Rows from block 3 of a small masked image model, named by matrix and row number. Rows with one number belong to one channel. Each number is 500 + 50 x the weight over its row's rms, rounded and kept within 0 to 999. All counts start at 0. Numbers have three digits each.
After each channel's rows are labels from the 100 images, of 14848, where the channel reaches its highest value: "strongest on" is what is common among them. Only what is clearly more common there than usual is listed. The data: photos of plants, animals and fungi (iNaturalist). In brackets: how many of the 100, against the usual share in percent.
# convs1: 3x3 conv (model.blocks.3.convs.1.weight, 64x64x3x3, each kernel summed), inputs 0-63
# convs2: expand pointwise conv (model.blocks.3.convs.2.weight, 256x64x1x1, transposed), outputs 0-63

convs1.19:541413481538534502504510554573494446533555504509443536509542480464537505528525548515431530512386510514508574438580504534485594481546397488418490511592543568512560499534373423494548544435531547
convs2.19:566515575501499460502467468456501441458435514458480464522424479543487421528483517484574466426491483422508568484497419508558607477358450494436504496559484518511438410482497482459464518478507491
strongest on: class Aves (87 vs 55.1)

convs1.43:412465621509503542614480524501506564506525454511487529568501511577510440456495515549535504552540515487539511513400497499376441548480546543570470495520508503465531501549531516496321460451477538
convs2.43:447512539477457542475488504557514466499548490494525395447530484481454581494572489475504531434445442507512475473469480482457523580547487495493532547486414541566536469598476583487463429451605567
strongest on: class Aves (88 vs 55.1)

convs1.9:482534430405514490537514520544383561463521457471511468557461485522504418502473487505507548498555517461539510501613532504499394579396566461557507503559516471451399524561477510438495423429422532
convs2.9:433546465495447475537567510556511421543480476471519464446552498487463474493509543395557450421410455532490507530608496455490545485496441464459622565504416474534457433639483517485496442654449501
strongest on: class Aves (90 vs 55.1)

convs1.4:553363549512488447539506455491466509520392518499482461580557512510476489415520478499482501410479489512464501506454473534528479515488494463505544505410483375549546501365563474545508586443575424
convs2.4:498514349574486513385528513448545533642481529511551519524511490456442404454510449486521414544502473533507459474480605570527449501595494462473497511490527482489530550454492468528539577534506499
strongest on: order Passeriformes (51 vs 25)

convs1.8:492507514523550541476399509483447426455535490442333516460510511471511472484559505473449440482449497499506526458499552449506496267514450490504506455530507511546538425503499470528468489530477546
convs2.8:537542505476455595469518481518453502549456526444546368438376543449412450528454483503529454547509539513441475577486489462440527436342573500435467431548464523551538446467475529463411474458519422
strongest on: class Mammalia (25 vs 3.4)

convs1.54:516509472496446467508543479527518518505441525497502466375380521467553515457471471491467493558461468362522479474485525478488486518587349406510585442451558501490562515456496495492552538477394518
convs2.54:398424514563553487509512496475472505408509650538531544439559493531527476436472481521451419466534513527552475504521551562577474581505525443460464436448582523473587423517543401481492507424418513
strongest on: phylum Chordata (93 vs 60.9); class Aves (92 vs 55.1)

convs1.55:544454508406533470516490468503493517526505528519483422552534560597536498338503451503444518514542480487478505482564554511442431455448565529486501549523545438493523544483598521457342508580522523
convs2.55:524617496486463522492553506490498457447487563504604507507446487591558486510565494532520550500534571567493489540512564526504446588468380518522477576559520524478558548469486591552572488428493535
strongest on: phylum Chordata (92 vs 60.9); class Aves (91 vs 55.1)

convs1.28:499493520507491540470536474493337516504525500512526497516519530539519467496543457513491480529503533572524536456511522538439550472246470565530536444455513513480378487523500498550473523475495495
convs2.28:524497501502573554489501556551491481488515477348497553541461502561542460521450513504517358557498512468332505501522493470522501478527458508503472510533409524487481464555344490529535456541511402
strongest on: class Aves (84 vs 55.1)

convs1.20:509518510516580371457472530515655553517490574544524514621557539560517512460600451531499556501528519546484499499499533502541357488501574557565492528544523533481544493523464530548478545515525526
convs2.20:528456553472479502508440396459401518270533529488506561471456484491535572507511455551486529507534490473450515458492477543507470538518466503493479509477503450581508515431518485496463407458470568
strongest on: phylum Chordata (93 vs 60.9); class Aves (92 vs 55.1)

convs1.39:516547510547468528472506476537513463522511490478467553519444447451488562465603439455543521381527591562473536512554520415555472425580532530415495526564489471558528474471356505445557496490583461
convs2.39:392478479463431394605589563467572450455511470528440457439510502467517432509497443455511488482419462460484556482464490494489474506541500533481448512460529575597494496516500492488405498437508515
strongest on: phylum Chordata (92 vs 60.9); class Aves (91 vs 55.1)