{"dataset": "photos of plants, animals and fungi (iNaturalist)", "train_examples": 155796, "image_size": 48, "color_jitter": 0.1, "activation": "relu", "stem": "deep", "avg_pool_shortcut": true, "optimizer": "cautious_adamw", "lr": 0.0037, "beta2": 0.98, "batch_size": 256, "epochs": 65.7}
Rows from block 2 of a small masked image model, named by matrix and row number. Rows with one number belong to one channel. Each number is 500 + 40 x the weight over its row's rms, rounded and kept within 0 to 999. All counts start at 0. Numbers have three digits each.
After each channel's rows are labels from the 100 images, of 14848, where the channel reaches its highest value: "colour at peak" is the nearest of a few named colours to the mean colour under the peak. Only what is clearly more common there than usual is listed. The data: photos of plants, animals and fungi (iNaturalist). In brackets: how many of the 100.
# convs1: 3x3 conv, stride 2 (model.blocks.2.convs.1.weight, 64x64x3x3, each kernel summed), inputs 0-63
# convs2: expand pointwise conv (model.blocks.2.convs.2.weight, 256x64x1x1, transposed), outputs 0-85

convs1.43:445535391498422506571457552491490532543462561516504554449462440510510602502460439448508451479504482484473520459539540450465510512453471538526499532510487469503494516506520470510440475481448555
convs2.43:526544528518472512521487553439509479491525509474496485527376480497517515456528483468510502531537428534538548419465519506491488440514523523500528493506519561514471633509565500541523558497509582498515434475551500519587490601482494555565484535518527538472467486
colour at peak: white (32)

convs1.39:479441499503477502569427449483537477546534534566477529471561456501532434528498471543543432531471547464507452486498510467550480506496448509375532558474549486489511500500492502514469403516483464
convs2.39:573529497581560452579526501453506490507535501461476511522504508513551495483552469441484491514505460506500529532435534562501490513504449494534499472497474460524452489543499618523559494548522505557531498505510556547519498516509474456482531505542503510468483534
colour at peak: white (36); pink (27)

convs1.0:600491485467529482499560535504461571463465453588520523480459461536508477499518477502425543459508489426394550485524457505467522540490457494556554518500442476487451456491498450531476528523533528
convs2.0:572556447482480534530495519531493479504452579496434498479519492422572504535540446458484462507489493462461452482449484526443394495440495513540692455541487490509504513485563499478507483548460512492506511550499519531508478478531445528544515505525506493451499523
colour at peak: black (34)

convs1.7:442547510513459491424489474550540417485511546478503531435448449500508462515536445493517413509490512531500559468497506415529488504444460546404495509436538506521521422520489512457491511480461452
convs2.7:589482467658466494475489507460476427507469503451463482466474451442510461374514472524374496511545519516514563463458493507493443463507475486512413460537479465507515530432458498497506490447483539514533484482487527580511491562488463489493472469574519535462527482
colour at peak: white (67)

convs1.32:563525478567527530503506444435524522503537364520451501516403505484565518533465530461520467548509491524503476431535544432573476512526486492465475528503518524574505523464498528524466532517506461
convs2.32:480558450468564507518488529519487554537573531485539501533537476538549546543534458565511446502510493596509476509567567488478454495448402466504471583570508513518525493518469509491539438477470507417547486454473498530519503563519502493493509483558561523539536515
colour at peak: white (77)

convs1.28:507469432571477500530540411455442514491523448520504487469446570549491479552468494559493443542504428442509510494558544472514496469523453494519468547562479513586510504473516501552435467558518488
convs2.28:465528456534534464497522475552468515598520456435518543513531516472484564516527461524516415493498468535542454476480484438502486523442482507504456471509580451524558472639505516459430495512447467537495485478481497483495474488549564487488522518489520504551475514
colour at peak: white (82)

convs1.22:397498518517408513590471534520509412503532514522515487485496558490534466501442505522502487481379508547565544498428485489501528450462524496458459470452527515483484497503435458475495533457486492
convs2.22:485514506522495435466524515384483467493435427493488499508455505503458519477450503495483453546462540469474499468467494450570524492547431497453513401510498484460519503501474473422511509505547436526498477513479450439494504510467513528537490464476488465468470456
colour at peak: brown (51)

convs1.52:475502513495451449462519493449500496512511455518463432479463454476421553456546495446449498507485483483495531469495500378503484512509518411437492429471406524459447466529510529511571521514490468
convs2.52:550505522541501510510454510418506478413498531476492549473407525516490537460555540471489421639466465547422585416496457469431514525465522474470500492510487584489412576477465424507558578483608541547506550479493488556499539544416508522499518525522569540531487454
colour at peak: grey (73)

convs1.29:501491479521417510533520487536436517492550447487543450514488565490508450571503507607491566525495475532498486494444549552525443517583498538481507471523555428521463444426486493486495442487486465
convs2.29:528499458513496463630338490502510490447476466497467480556553506489542463491444471526478496492501556500513430511437541552483497453454445510536492495508522446503534466499622433525500467470480444477518409553506555528471508508547487482468462498470589525486503479
colour at peak: pink (42)

convs1.58:572589520537533506440495486430443522514576459542493514490548518453530578535562537521501532473566463499494512568479561543533444487467493495536495473526514508444441500482531488494543445498486575
convs2.58:527469534520473547512474476500483489410469499524432487488476439475498476502423505529466474504524441462545505505438509552438445499474466456518530497511496543416436508510515448554424477428473487448487459467524542432493509512493456531503415526484485494472531543
colour at peak: white (71)

convs1.54:525445488516579480476471473500477522449493473508489549494534479547528510480453521462526524547561393484521416490505488495525390528473502567471575475504491530493481559476476540445464406503501490
convs2.54:539616507545496472484503467484497501551510501442527492488484495468493459506512517514505506514488474465544473476495462441441470490478558506495540486572573531578450521484538460503485535512497492459533625521542503547538456490505551509500444455489518564498501509
colour at peak: white (78)

convs1.9:488553556544522539469533538538423477535498497534539569528500473460530512496480437416571514557485479405578451475495527537519459578487456493560494499518513504482541506493475558535523445520462502
convs2.9:494526493545506435524496560463499535561514471526569472511524455485476543451498489440526532480469534531534480501494516526496533418485472499455533491580498489537534516491532506519531485614501526484451434548503437423513611497418511486494456554435461495503546474
colour at peak: grey (74)

convs1.10:481507478535431488437484488397417526452420457533514548481559477496433521481432482516489461480460487550535478501501445538487507485487423481463532517451508532503459481435461405502481507482485513
convs2.10:523449492475466506475475591511504460467508514509515519434460456408480535497580484458519497546435584505512486503462526498499363508478505451475449452543480501510531459508499483490498482465509480472473493518441510542439519461571425586624503479561486435454496540
colour at peak: black (35)

convs1.61:586507510460503508443473500466468472490497432528499458487464522486496496516595474557514587532504492478480481559488518564480495541477559506482476538446471479489490500410530517409527523483564597
convs2.61:560540447503513538594442498577500507544514531482446477497514483542520507564482468496455538500499541452529471495479550430482459424537432485490505486534544558474498515481579434462526449469492521487626467495446586526519415480575516516503452490457563510536441489
colour at peak: white (80)

convs1.57:555511520480582496502528484435465466531519448543489506482472423355554573478555476471497537512491449422497495522447504490463461496496486455531455509471523466521470456422496483506478525496474479
convs2.57:558476521460528505532570522494498481588485526573479464503430441487540475512474507472513555498524504531450457497499593552411400518483517505463480520488446541428536567492502482524536442463524534490505475476501538535515437543536523493542522541557534504516557449
colour at peak: white (100)

convs1.38:474504448464541487523429467444541523457496400511482464432446488494508497520471508485503487467511396551537532489554502418468433478509483479503540531504502520473450472390489523485474430496460508
convs2.38:501426505544510540521494537463458488486557478504514485511474546490528523440536526391501491568542494513565545516465518483399492440456522547499462485478447492491436507465561577549522494539530515563478491513539547515481564517433548560553452518526504536488441583
colour at peak: pink (34)