python train.py --crop_scale_min=0.5 --horizontal_flip=true --translate=0.06 --final_lr_fraction=0
Rows from block 7 of a small masked image model, named by matrix and row number. Rows with one number belong to one channel. Each number is 128 + 24 x the weight over its row's rms, rounded and kept within 0 to 255. All counts start at 0. Numbers have three digits each.
After each channel's rows are labels from the 100 images, of 14848, where the channel reaches its highest value: "top examples" is what is common among them; "place" is the part of the image that holds the peak. Only what is clearly more common there than usual is listed. The data: photos of plants, animals and fungi (iNaturalist). In brackets: how many of the 100, against the usual share in percent.
# convs1: 3x3 conv (model.blocks.7.convs.1.weight, 128x128x3x3, each kernel summed), inputs 43-85
# convs2: expand pointwise conv (model.blocks.7.convs.2.weight, 512x128x1x1, transposed), outputs 47-93

convs1.33:104116157121103144123081122138096033142096159114110114084128139111136120132111127081157129099074132137146134121134101168126133121
convs2.33:097104127130110155112107163129136103103150135090132146113138138120137168149114139136122107143041135127123129101137095176137146096130106132062
top examples: class Aves (89 vs 55.1)
place: top left (100 vs 11.1)

convs1.5:108147092148144134121145167126116116125117154115092126142163135143145108145131137132101135117087130138134129039123125155115128159
convs2.5:111133124116167117129129129129138133141100127163157201109123129119144218156165123161153111105130145112205098151109168096126112096120156124089
top examples: order Passeriformes (51 vs 25)
place: centre (61 vs 11.1)

convs1.73:109088156105136111164155121165154159174093140137077165155127169112139188145146179135173132095086135155139121146137144152113133105
convs2.73:169109131136140168136108095129122131127115136084144124089068127074139097108143135124153094171111156126117120089074137071130114153134126127134
top examples: class Aves (89 vs 55.1)
place: top left (100 vs 11.1)

convs1.37:123112110120121134118117141116153152157121119127157123131135141120131121138103107129124140136109125133130127122125115124135125121
convs2.37:144146134133113132144142141111123125180139144097176144125143141104118156116156133122118158088152127141142139098142120171116160136119132125140
top examples: order Passeriformes (52 vs 25)
place: bottom centre (32 vs 11.1)

convs1.16:177109117164076147148097110132121150159145136117128138096146138142119122071117140130169126118118121131155128079093128120159119101
convs2.16:136146132135160157143085135116142146185170130168129112115158152134132147057168129099129102160105102133108147125116126131134118140136123153127
top examples: phylum Chordata (93 vs 60.9); class Aves (92 vs 55.1); order Passeriformes (64 vs 25)
place: bottom centre (60 vs 11.1)

convs1.54:115061147147139140173075128120173157144126167136075097126162137125122122137134114147166154103089131140125133011122162114133132094
convs2.54:164152128116163142141076096116109139114125141099111144101115146142100126121140150123151150166115130130136136146095166152130126148119131133117
top examples: class Aves (83 vs 55.1); order Passeriformes (50 vs 25)
place: bottom centre (48 vs 11.1); centre (40 vs 11.1)

convs1.50:135145118138113138126135119150104143128136105067141162128157125092110114128130098133170115077090148134159138112138178153092143167
convs2.50:137060119124120144121123124129131173130111096126141103145158116120151141070120138125118126093091090123124142092088142078127098133125136096115
top examples: class Aves (89 vs 55.1)
place: top left (100 vs 11.1)

convs1.14:111138099127141135126138138129133146121136145115113128190104134138149155163149159166129149111111140155099140145126128151127139117
convs2.14:099139134124120126136183119116138123127132114109125116067069126080126114137137125094145121139170116127089130127142142102127098137113099141152
top examples: class Aves (90 vs 55.1)
place: top left (100 vs 11.1)

convs1.1:132132133154124123127121121140109176133118152103129129108141130159129126148126104143151108112106125162098124125136136124125127116
convs2.1:147159138124096107116135137129142053127081125125093129154110129130026131113142127086144113136140091128074093145177121124106145117137076133182
top examples: phylum Chordata (92 vs 60.9); class Aves (91 vs 55.1)
place: top left (100 vs 11.1)

convs1.98:096089110135145138139103129145127144133142163138150140157145115150140100139158143142176147123120126136129127002133153092135128122
convs2.98:164139124137147127170067082138118099126099147128124132115114149129146119113130123141159128106175109139183117175139160109134132130123074125158
top examples: order Passeriformes (59 vs 25)
place: centre (96 vs 11.1)

convs1.24:097170122156108125107157129135118138106133127157134076153149123107130127132093116127128123147110123127107125077158150131115124153
convs2.24:090149139120119128125203136133158136094135139123148128109083123106116106147127118152144117127156159159206180152159146100133106102131163140138
top examples: phylum Arthropoda (62 vs 30.8); class Insecta (61 vs 29.2); order Lepidoptera (54 vs 13.7)
place: centre (71 vs 11.1)

convs1.36:024119100161164135124113130133135105127108129121102099077150173119133125125130093098153130121102122104128121042141132120133119121
convs2.36:131146132114149126135060148129114155113145116153119115098154137118142164172119124165120122117054112119103059094141123128131162139119165145142
top examples: order Charadriiformes (30 vs 7.6)
place: centre (86 vs 11.1)

convs1.21:140076125150142107116143122062131153116101157147123112115124138079123105138138118086121131087060131099100123094138112160148129134
convs2.21:117138134129085172134130136114143122132154142134098129155129134157103123122121125103113144122086088143133159067142114117137101116149166162159
top examples: phylum Tracheophyta (35 vs 7.3); kingdom Plantae (35 vs 7.3)
place: centre (51 vs 11.1)