config.yaml
crop_scale_min: 0.5
translate: 0.06
color_jitter: 0.1
kernel_size: 3
avg_pool_shortcut: true
beta1: 0.9
batch_size: 256
Rows from block 7 of a small masked image model, named by matrix and row number. Rows with one number belong to one channel. Each number is 50 + 10 x the weight over its row's rms, rounded and kept within 0 to 99. All counts start at 0.
Before each channel's rows are labels from the 100 images, of 14848, where the channel reaches its highest value: "patch colour" is the nearest of a few named colours to the mean colour under the peak. Only what is clearly more common there than usual is listed. The data: photos of plants, animals and fungi (iNaturalist). In brackets: how many of the 100, against the usual share in percent.
# convs1: 3x3 conv (model.blocks.7.convs.1.weight, 128x128x3x3, each kernel summed), inputs 86-127
# convs2: expand pointwise conv (model.blocks.7.convs.2.weight, 512x128x1x1, transposed), outputs 94-140

patch colour: brown (55 vs 24.1)
convs1.22:54 29 21 45 47 52 44 65 52 40 47 33 62 56 56 38 46 56 50 46 58 38 44 45 52 64 57 43 53 64 49 47 55 60 23 55 49 44 50 52 32 58
convs2.22:45 54 55 43 39 51 47 47 42 59 43 32 40 60 40 80 39 52 52 48 53 49 34 59 44 51 55 31 50 54 54 54 44 50 21 56 63 41 39 47 58 74 44 50 41 55 57

patch colour: brown (60 vs 24.1)
convs1.16:60 47 57 47 44 58 49 34 52 25 35 38 55 31 42 53 47 42 55 33 42 61 59 43 55 64 56 50 46 55 44 41 56 56 47 49 42 58 48 40 54 47
convs2.16:36 44 75 58 58 56 59 49 54 43 59 54 55 53 52 62 63 56 64 49 58 55 57 47 36 66 59 55 58 70 49 60 63 49 49 47 72 39 45 46 55 57 39 40 40 59 57

patch colour: brown (56 vs 24.1)
convs1.54:48 49 47 51 40 63 50 53 39 56 52 68 47 42 41 43 49 59 54 49 42 50 51 45 70 48 56 55 49 51 34 46 60 50 29 57 59 46 51 51 49 40
convs2.54:43 46 59 55 40 38 66 50 55 45 55 50 43 43 52 57 35 52 54 52 57 44 29 63 53 54 60 37 62 87 47 61 51 55 45 58 72 54 67 43 50 54 47 49 53 57 73

patch colour: white (100 vs 5.3)
convs1.6:47 32 27 42 33 56 42 43 43 50 60 34 58 32 54 44 39 52 55 49 52 60 59 44 32 55 46 52 53 57 56 57 50 43 41 43 55 57 48 51 45 57
convs2.6:50 47 44 49 44 73 47 40 39 48 38 66 70 52 42 57 46 47 38 59 50 53 71 32 37 46 49 44 39 65 53 62 41 51 49 71 59 36 54 27 28 50 50 60 48 56 54

patch colour: pink (28 vs 9.9)
convs1.36:50 53 54 28 50 58 38 41 59 38 57 60 48 57 53 38 50 47 63 38 46 46 59 62 53 43 47 60 49 58 56 56 54 42 45 44 58 52 56 45 53 42
convs2.36:51 39 50 44 42 66 51 43 54 37 62 48 49 41 60 42 45 50 46 55 43 46 55 49 64 46 46 33 67 59 47 56 49 47 25 70 50 33 44 57 53 40 45 60 48 60 36

patch colour: brown (72 vs 24.1)
convs1.34:38 50 47 37 42 56 36 40 68 44 58 50 50 50 62 56 54 62 42 50 48 40 49 37 61 55 51 42 46 51 32 40 59 66 42 49 51 41 55 56 46 53
convs2.34:48 68 75 58 38 53 50 61 61 61 54 29 42 51 51 49 33 60 52 42 55 46 44 57 47 50 55 41 69 36 46 44 43 54 49 50 52 52 57 59 59 52 72 37 41 43 50

patch colour: black (39 vs 2.9)
convs1.71:59 63 45 47 42 61 43 40 39 53 58 49 53 45 56 42 48 66 57 50 34 64 55 42 57 52 60 45 51 51 34 54 55 47 36 56 54 46 50 62 43 65
convs2.71:54 52 44 45 52 31 48 46 66 47 56 50 59 53 39 61 56 66 63 47 49 46 53 45 38 48 57 54 47 57 49 72 59 52 51 48 50 48 56 40 48 50 45 50 69 68 64

patch colour: pink (34 vs 9.9)
convs1.24:48 60 43 50 50 57 50 39 57 46 51 44 59 51 21 45 47 46 61 57 61 49 68 47 45 53 37 55 47 63 56 53 45 62 36 49 40 43 52 33 48 35
convs2.24:54 50 37 60 50 42 58 52 58 33 48 45 46 32 50 50 44 39 54 63 46 50 66 61 36 58 55 59 49 54 49 54 46 50 64 60 59 46 61 48 48 50 55 48 54 32 39

patch colour: brown (53 vs 24.1); black (27 vs 2.9)
convs1.41:29 36 46 49 53 62 43 05 44 38 67 52 46 55 44 45 44 43 45 45 44 54 59 54 54 52 49 47 49 49 46 55 51 61 30 53 54 46 58 59 44 47
convs2.41:70 54 44 62 68 55 59 56 42 47 62 63 52 60 58 43 63 43 53 65 59 48 57 32 65 61 55 61 51 39 48 35 57 53 62 43 33 42 50 52 48 45 52 47 49 48 45

patch colour: brown (65 vs 24.1)
convs1.98:33 56 59 45 39 61 46 35 60 54 60 47 46 50 55 61 59 62 58 66 40 42 54 53 67 53 57 52 50 58 38 48 50 63 44 57 50 46 67 53 59 56
convs2.98:53 56 54 48 36 22 58 61 57 46 54 61 56 63 52 48 48 62 56 62 59 50 48 53 64 49 56 47 58 38 49 60 37 57 64 45 55 31 65 59 63 56 56 53 44 45 38

patch colour: white (100 vs 5.3)
convs1.60:51 15 53 54 58 49 52 53 39 49 38 67 56 55 51 37 41 42 43 28 52 46 40 61 32 51 41 64 58 43 54 53 43 55 36 32 51 55 33 50 52 36
convs2.60:61 50 38 56 27 47 45 51 53 56 57 37 42 41 47 49 36 37 59 34 52 39 47 62 50 48 47 38 57 62 51 39 41 50 36 31 55 54 38 44 40 45 33 51 54 47 34

patch colour: brown (54 vs 24.1)
convs1.3:57 53 64 54 44 38 62 46 54 72 56 59 60 37 52 54 42 54 56 61 48 52 61 55 50 48 57 22 43 70 39 51 54 59 42 62 57 68 65 64 38 42
convs2.3:47 53 49 54 48 43 47 55 62 58 47 40 65 68 61 54 48 48 51 52 47 49 55 41 44 59 46 58 65 45 53 61 47 50 66 19 41 48 32 56 47 63 53 25 55 01 37

patch colour: white (100 vs 5.3)
convs1.59:52 36 77 41 67 64 53 33 60 49 44 43 64 54 60 35 50 60 56 52 38 41 49 56 59 69 46 53 53 61 45 51 47 34 49 47 44 39 58 52 67 45
convs2.59:47 49 40 48 47 29 50 55 40 44 48 45 19 37 41 40 47 49 43 63 47 44 44 49 50 47 51 51 30 45 52 41 42 47 50 52 44 71 42 47 66 50 47 09 45 25 42

patch colour: white (100 vs 5.3)
convs1.10:40 16 55 31 67 57 44 22 35 40 58 35 70 50 41 37 49 34 55 37 37 60 57 41 57 60 67 50 52 51 67 50 52 41 44 47 40 50 44 49 48 54
convs2.10:54 50 47 40 67 49 46 49 50 55 55 47 57 40 57 38 68 22 48 42 47 54 58 53 56 49 51 51 34 53 49 47 44 49 47 50 44 57 42 55 75 45 46 51 46 53 48