python train.py --depths=[2, 4, 4] --widths=[128, 256, 512] --residual_init="none" --optimizer="cautious_adamw" --beta2=0.98 --lr_schedule="cosine" --final_lr_fraction=0
Rows from block 6 of a small masked image model, named by matrix and row number. Rows with one number belong to one channel. Each number is 50 + 15 x the weight over its row's rms, rounded and kept within 0 to 99. All counts start at 0. After the name is the row's rms in percent of the matrix's.
Before each channel's rows are labels from the 100 images, of 14848, where the channel reaches its highest value: "patch colour" is the nearest of a few named colours to the mean colour under the peak; "responds to" is what is common among them. Only what is clearly more common there than usual is listed. The data: photos of plants, animals and fungi (iNaturalist).
# convs1: 3x3 conv, stride 2 (model.blocks.6.convs.1.weight, 128x128x3x3, each kernel summed), inputs 0-127
# convs2: expand pointwise conv (model.blocks.6.convs.2.weight, 512x128x1x1, transposed), outputs 0-127

patch colour: white
responds to: class Aves
convs1.122 138:43 38 57 43 48 59 56 67 50 50 30 49 48 45 60 42 46 53 62 57 78 77 76 78 62 53 58 48 60 49 24 54 44 67 60 44 53 48 46 49 41 54 42 35 76 44 39 34 60 39 55 50 55 43 41 93 44 57 79 44 33 39 52 56 57 51 44 51 64 56 38 42 43 32 60 69 78 17 27 46 42 38 44 64 79 52 56 55 42 57 59 37 59 38 30 32 61 58 60 50 46 76 42 38 44 15 50 81 06 76 81 30 20 58 49 52 53 73 68 83 48 48 46 30 41 30 56 53
convs2.122 088:39 40 18 36 36 53 30 52 19 45 57 47 62 55 58 31 42 39 69 56 49 41 18 64 44 57 35 62 40 52 61 82 70 65 24 61 40 48 49 36 54 47 55 45 34 20 52 67 68 46 23 32 48 65 12 32 46 34 29 66 26 67 51 00 46 43 62 34 42 27 57 29 46 49 36 49 51 47 34 24 49 00 44 65 43 52 35 46 38 24 44 37 33 55 44 49 53 50 40 37 44 30 38 58 58 80 56 49 29 55 56 33 54 54 55 40 33 69 35 47 39 47 45 59 50 72 52 42

patch colour: white
responds to: class Aves
convs1.99 107:40 58 46 46 40 73 59 42 49 46 45 57 72 38 50 53 62 52 51 45 66 61 72 68 46 36 36 31 77 72 28 45 62 61 56 47 43 55 47 45 39 36 22 83 50 70 50 48 56 55 61 41 91 32 53 35 43 44 48 33 56 63 65 33 45 40 87 62 41 24 41 62 74 57 45 76 43 28 77 46 54 54 12 71 77 53 56 55 59 47 56 34 72 67 61 49 42 56 66 39 59 48 61 65 58 44 62 41 10 74 62 23 49 35 35 25 55 37 51 70 62 44 54 31 22 38 44 51
convs2.99 092:56 36 31 37 45 57 34 37 14 46 54 66 55 36 69 44 39 29 47 42 53 36 49 76 41 48 41 61 19 65 57 50 56 74 39 84 63 49 51 33 29 48 71 38 41 38 59 52 40 42 43 17 63 48 35 39 31 44 45 66 44 46 51 22 41 81 70 49 46 35 47 35 39 53 36 38 59 59 74 56 44 39 75 37 54 34 72 39 50 20 33 59 63 50 54 46 50 52 50 42 42 23 45 51 58 46 50 39 37 53 63 38 28 55 66 33 40 39 58 50 33 58 39 32 43 47 67 38

patch colour: white
responds to: class Aves
convs1.100 119:65 47 46 42 61 65 41 42 63 57 53 42 50 56 45 47 64 45 34 54 45 52 56 34 43 54 36 59 46 32 76 37 27 47 63 51 48 50 57 40 38 64 35 54 14 51 41 41 29 49 39 46 48 63 49 88 21 52 70 52 41 31 48 45 58 47 49 54 55 52 84 36 52 75 50 56 50 42 37 61 54 65 68 47 34 60 52 50 53 39 21 89 56 47 34 28 00 57 55 55 40 68 36 59 56 84 28 24 35 67 50 47 71 58 59 72 40 39 29 38 66 68 39 83 81 56 55 77
convs2.100 101:59 49 71 34 68 47 66 28 62 63 74 28 47 39 43 18 80 47 68 42 51 32 58 75 68 56 55 57 50 54 46 27 39 34 57 57 58 48 51 44 35 51 51 43 00 27 65 39 33 50 55 34 53 62 73 66 43 66 17 63 77 30 64 50 53 15 47 47 53 18 35 40 60 49 45 34 69 68 71 57 49 51 32 31 66 28 62 48 30 35 50 52 42 65 49 44 52 46 48 50 44 46 43 58 50 43 49 55 52 58 37 71 40 40 64 53 75 61 57 52 45 63 57 49 51 49 43 43

patch colour: pink; white
responds to: class Aves; order Passeriformes
convs1.74 089:45 35 57 52 40 50 49 28 51 47 50 41 38 57 51 46 41 77 75 63 43 35 03 36 63 51 52 43 55 50 54 67 47 40 49 45 63 43 71 52 65 18 37 63 60 46 76 44 62 39 40 46 50 48 46 38 57 34 48 75 71 53 45 69 43 45 52 70 51 59 60 96 38 65 30 47 48 49 41 34 26 16 58 32 48 45 55 29 71 61 32 36 47 42 63 84 64 21 65 54 39 29 70 57 42 58 33 43 80 66 33 60 92 52 48 31 39 64 67 44 51 67 71 48 58 46 59 40
convs2.74 092:64 61 39 23 42 51 64 41 59 19 46 50 47 46 48 51 20 42 55 54 54 70 58 48 67 72 56 42 58 51 36 37 32 62 41 53 44 48 45 54 42 82 52 47 73 32 84 70 47 52 56 77 60 45 44 18 46 57 45 41 52 40 30 40 55 40 30 68 64 39 55 52 48 49 53 57 49 58 70 56 52 56 62 71 49 58 62 58 38 46 46 45 32 57 48 42 65 50 52 56 58 25 36 69 56 32 46 77 55 58 46 36 43 08 42 48 32 50 36 37 61 60 40 32 56 31 51 52

patch colour: white
responds to: class Aves
convs1.90 110:34 44 65 61 62 49 25 46 40 37 50 45 55 53 47 50 45 29 43 57 74 43 70 77 56 28 60 23 79 56 54 23 64 48 49 57 40 67 59 48 45 57 69 31 40 65 33 44 45 43 54 60 89 41 45 55 56 67 20 67 48 62 58 43 50 32 50 66 50 35 75 42 58 63 32 88 57 48 56 68 45 55 50 64 39 40 60 52 47 51 36 32 85 46 41 52 24 39 84 33 41 65 48 61 55 42 58 64 33 86 39 45 57 58 40 67 54 60 20 62 75 67 28 43 81 64 26 38
convs2.90 090:43 26 42 55 53 56 59 37 33 42 52 31 42 36 97 45 64 40 40 24 60 47 17 46 59 59 46 52 69 47 64 37 56 44 52 54 39 48 58 39 44 36 44 34 40 38 38 64 24 49 47 57 55 68 46 41 39 19 45 93 54 38 53 46 40 19 62 38 27 54 33 27 46 49 34 36 59 62 59 19 28 54 49 30 40 29 39 35 41 23 56 40 53 47 43 35 41 55 33 47 38 29 48 52 48 51 56 28 36 08 64 46 22 55 43 38 56 30 45 32 55 44 59 35 50 36 70 41

patch colour: white
responds to: class Aves
convs1.105 083:46 39 29 58 64 61 56 58 47 56 41 64 50 59 44 55 65 24 56 42 68 65 73 26 52 51 54 19 48 65 40 51 43 58 51 55 41 39 60 58 40 25 32 55 74 35 62 42 38 37 67 55 43 72 45 49 62 58 53 48 39 59 46 31 64 61 39 46 39 62 47 51 65 44 49 39 50 68 56 04 51 64 71 58 12 47 51 00 30 57 50 09 69 43 30 45 85 79 50 65 72 65 47 73 49 45 57 42 63 50 52 44 56 40 50 16 58 79 51 28 62 49 39 46 52 39 30 59
convs2.105 100:59 54 33 20 64 37 16 48 57 36 51 51 56 34 48 41 48 59 36 63 81 58 60 43 84 77 57 40 26 45 70 79 52 48 46 43 60 49 74 61 44 35 89 37 20 54 54 51 68 45 68 65 44 42 64 59 54 54 45 41 41 36 78 60 51 48 49 38 51 60 51 62 35 57 48 33 64 65 56 50 47 36 68 67 40 60 46 50 58 49 40 41 78 55 44 48 45 60 51 46 46 54 72 50 31 53 48 34 53 69 54 49 65 48 48 52 43 62 54 55 46 54 49 58 45 25 75 56

patch colour: white
responds to: class Aves
convs1.22 092:37 31 47 58 36 60 68 76 46 41 56 48 39 71 74 56 35 50 63 34 47 50 83 66 35 27 32 38 74 69 50 54 54 39 57 42 47 57 54 73 35 12 29 46 37 58 62 37 46 65 57 45 38 77 48 54 66 45 58 57 30 53 46 74 71 78 36 61 63 45 54 59 64 28 30 70 82 33 53 45 46 41 62 67 51 50 62 55 46 36 50 40 88 66 58 60 77 62 82 49 51 48 21 38 45 39 51 39 64 88 50 26 33 80 66 65 57 47 61 56 59 56 60 37 52 44 57 52
convs2.22 096:55 30 29 34 52 32 30 49 40 48 60 55 53 37 72 42 31 55 21 27 52 09 48 62 39 43 55 41 45 63 71 41 51 71 38 61 38 48 79 70 30 51 51 61 52 51 58 42 75 48 38 31 62 91 44 43 42 47 70 69 54 34 47 48 40 38 40 59 39 58 63 38 31 52 33 39 60 54 50 41 52 30 72 43 63 56 23 39 29 50 25 56 48 39 51 21 51 48 39 55 41 56 53 72 41 42 33 30 55 61 56 29 52 58 59 39 00 50 53 35 15 43 49 14 51 35 45 65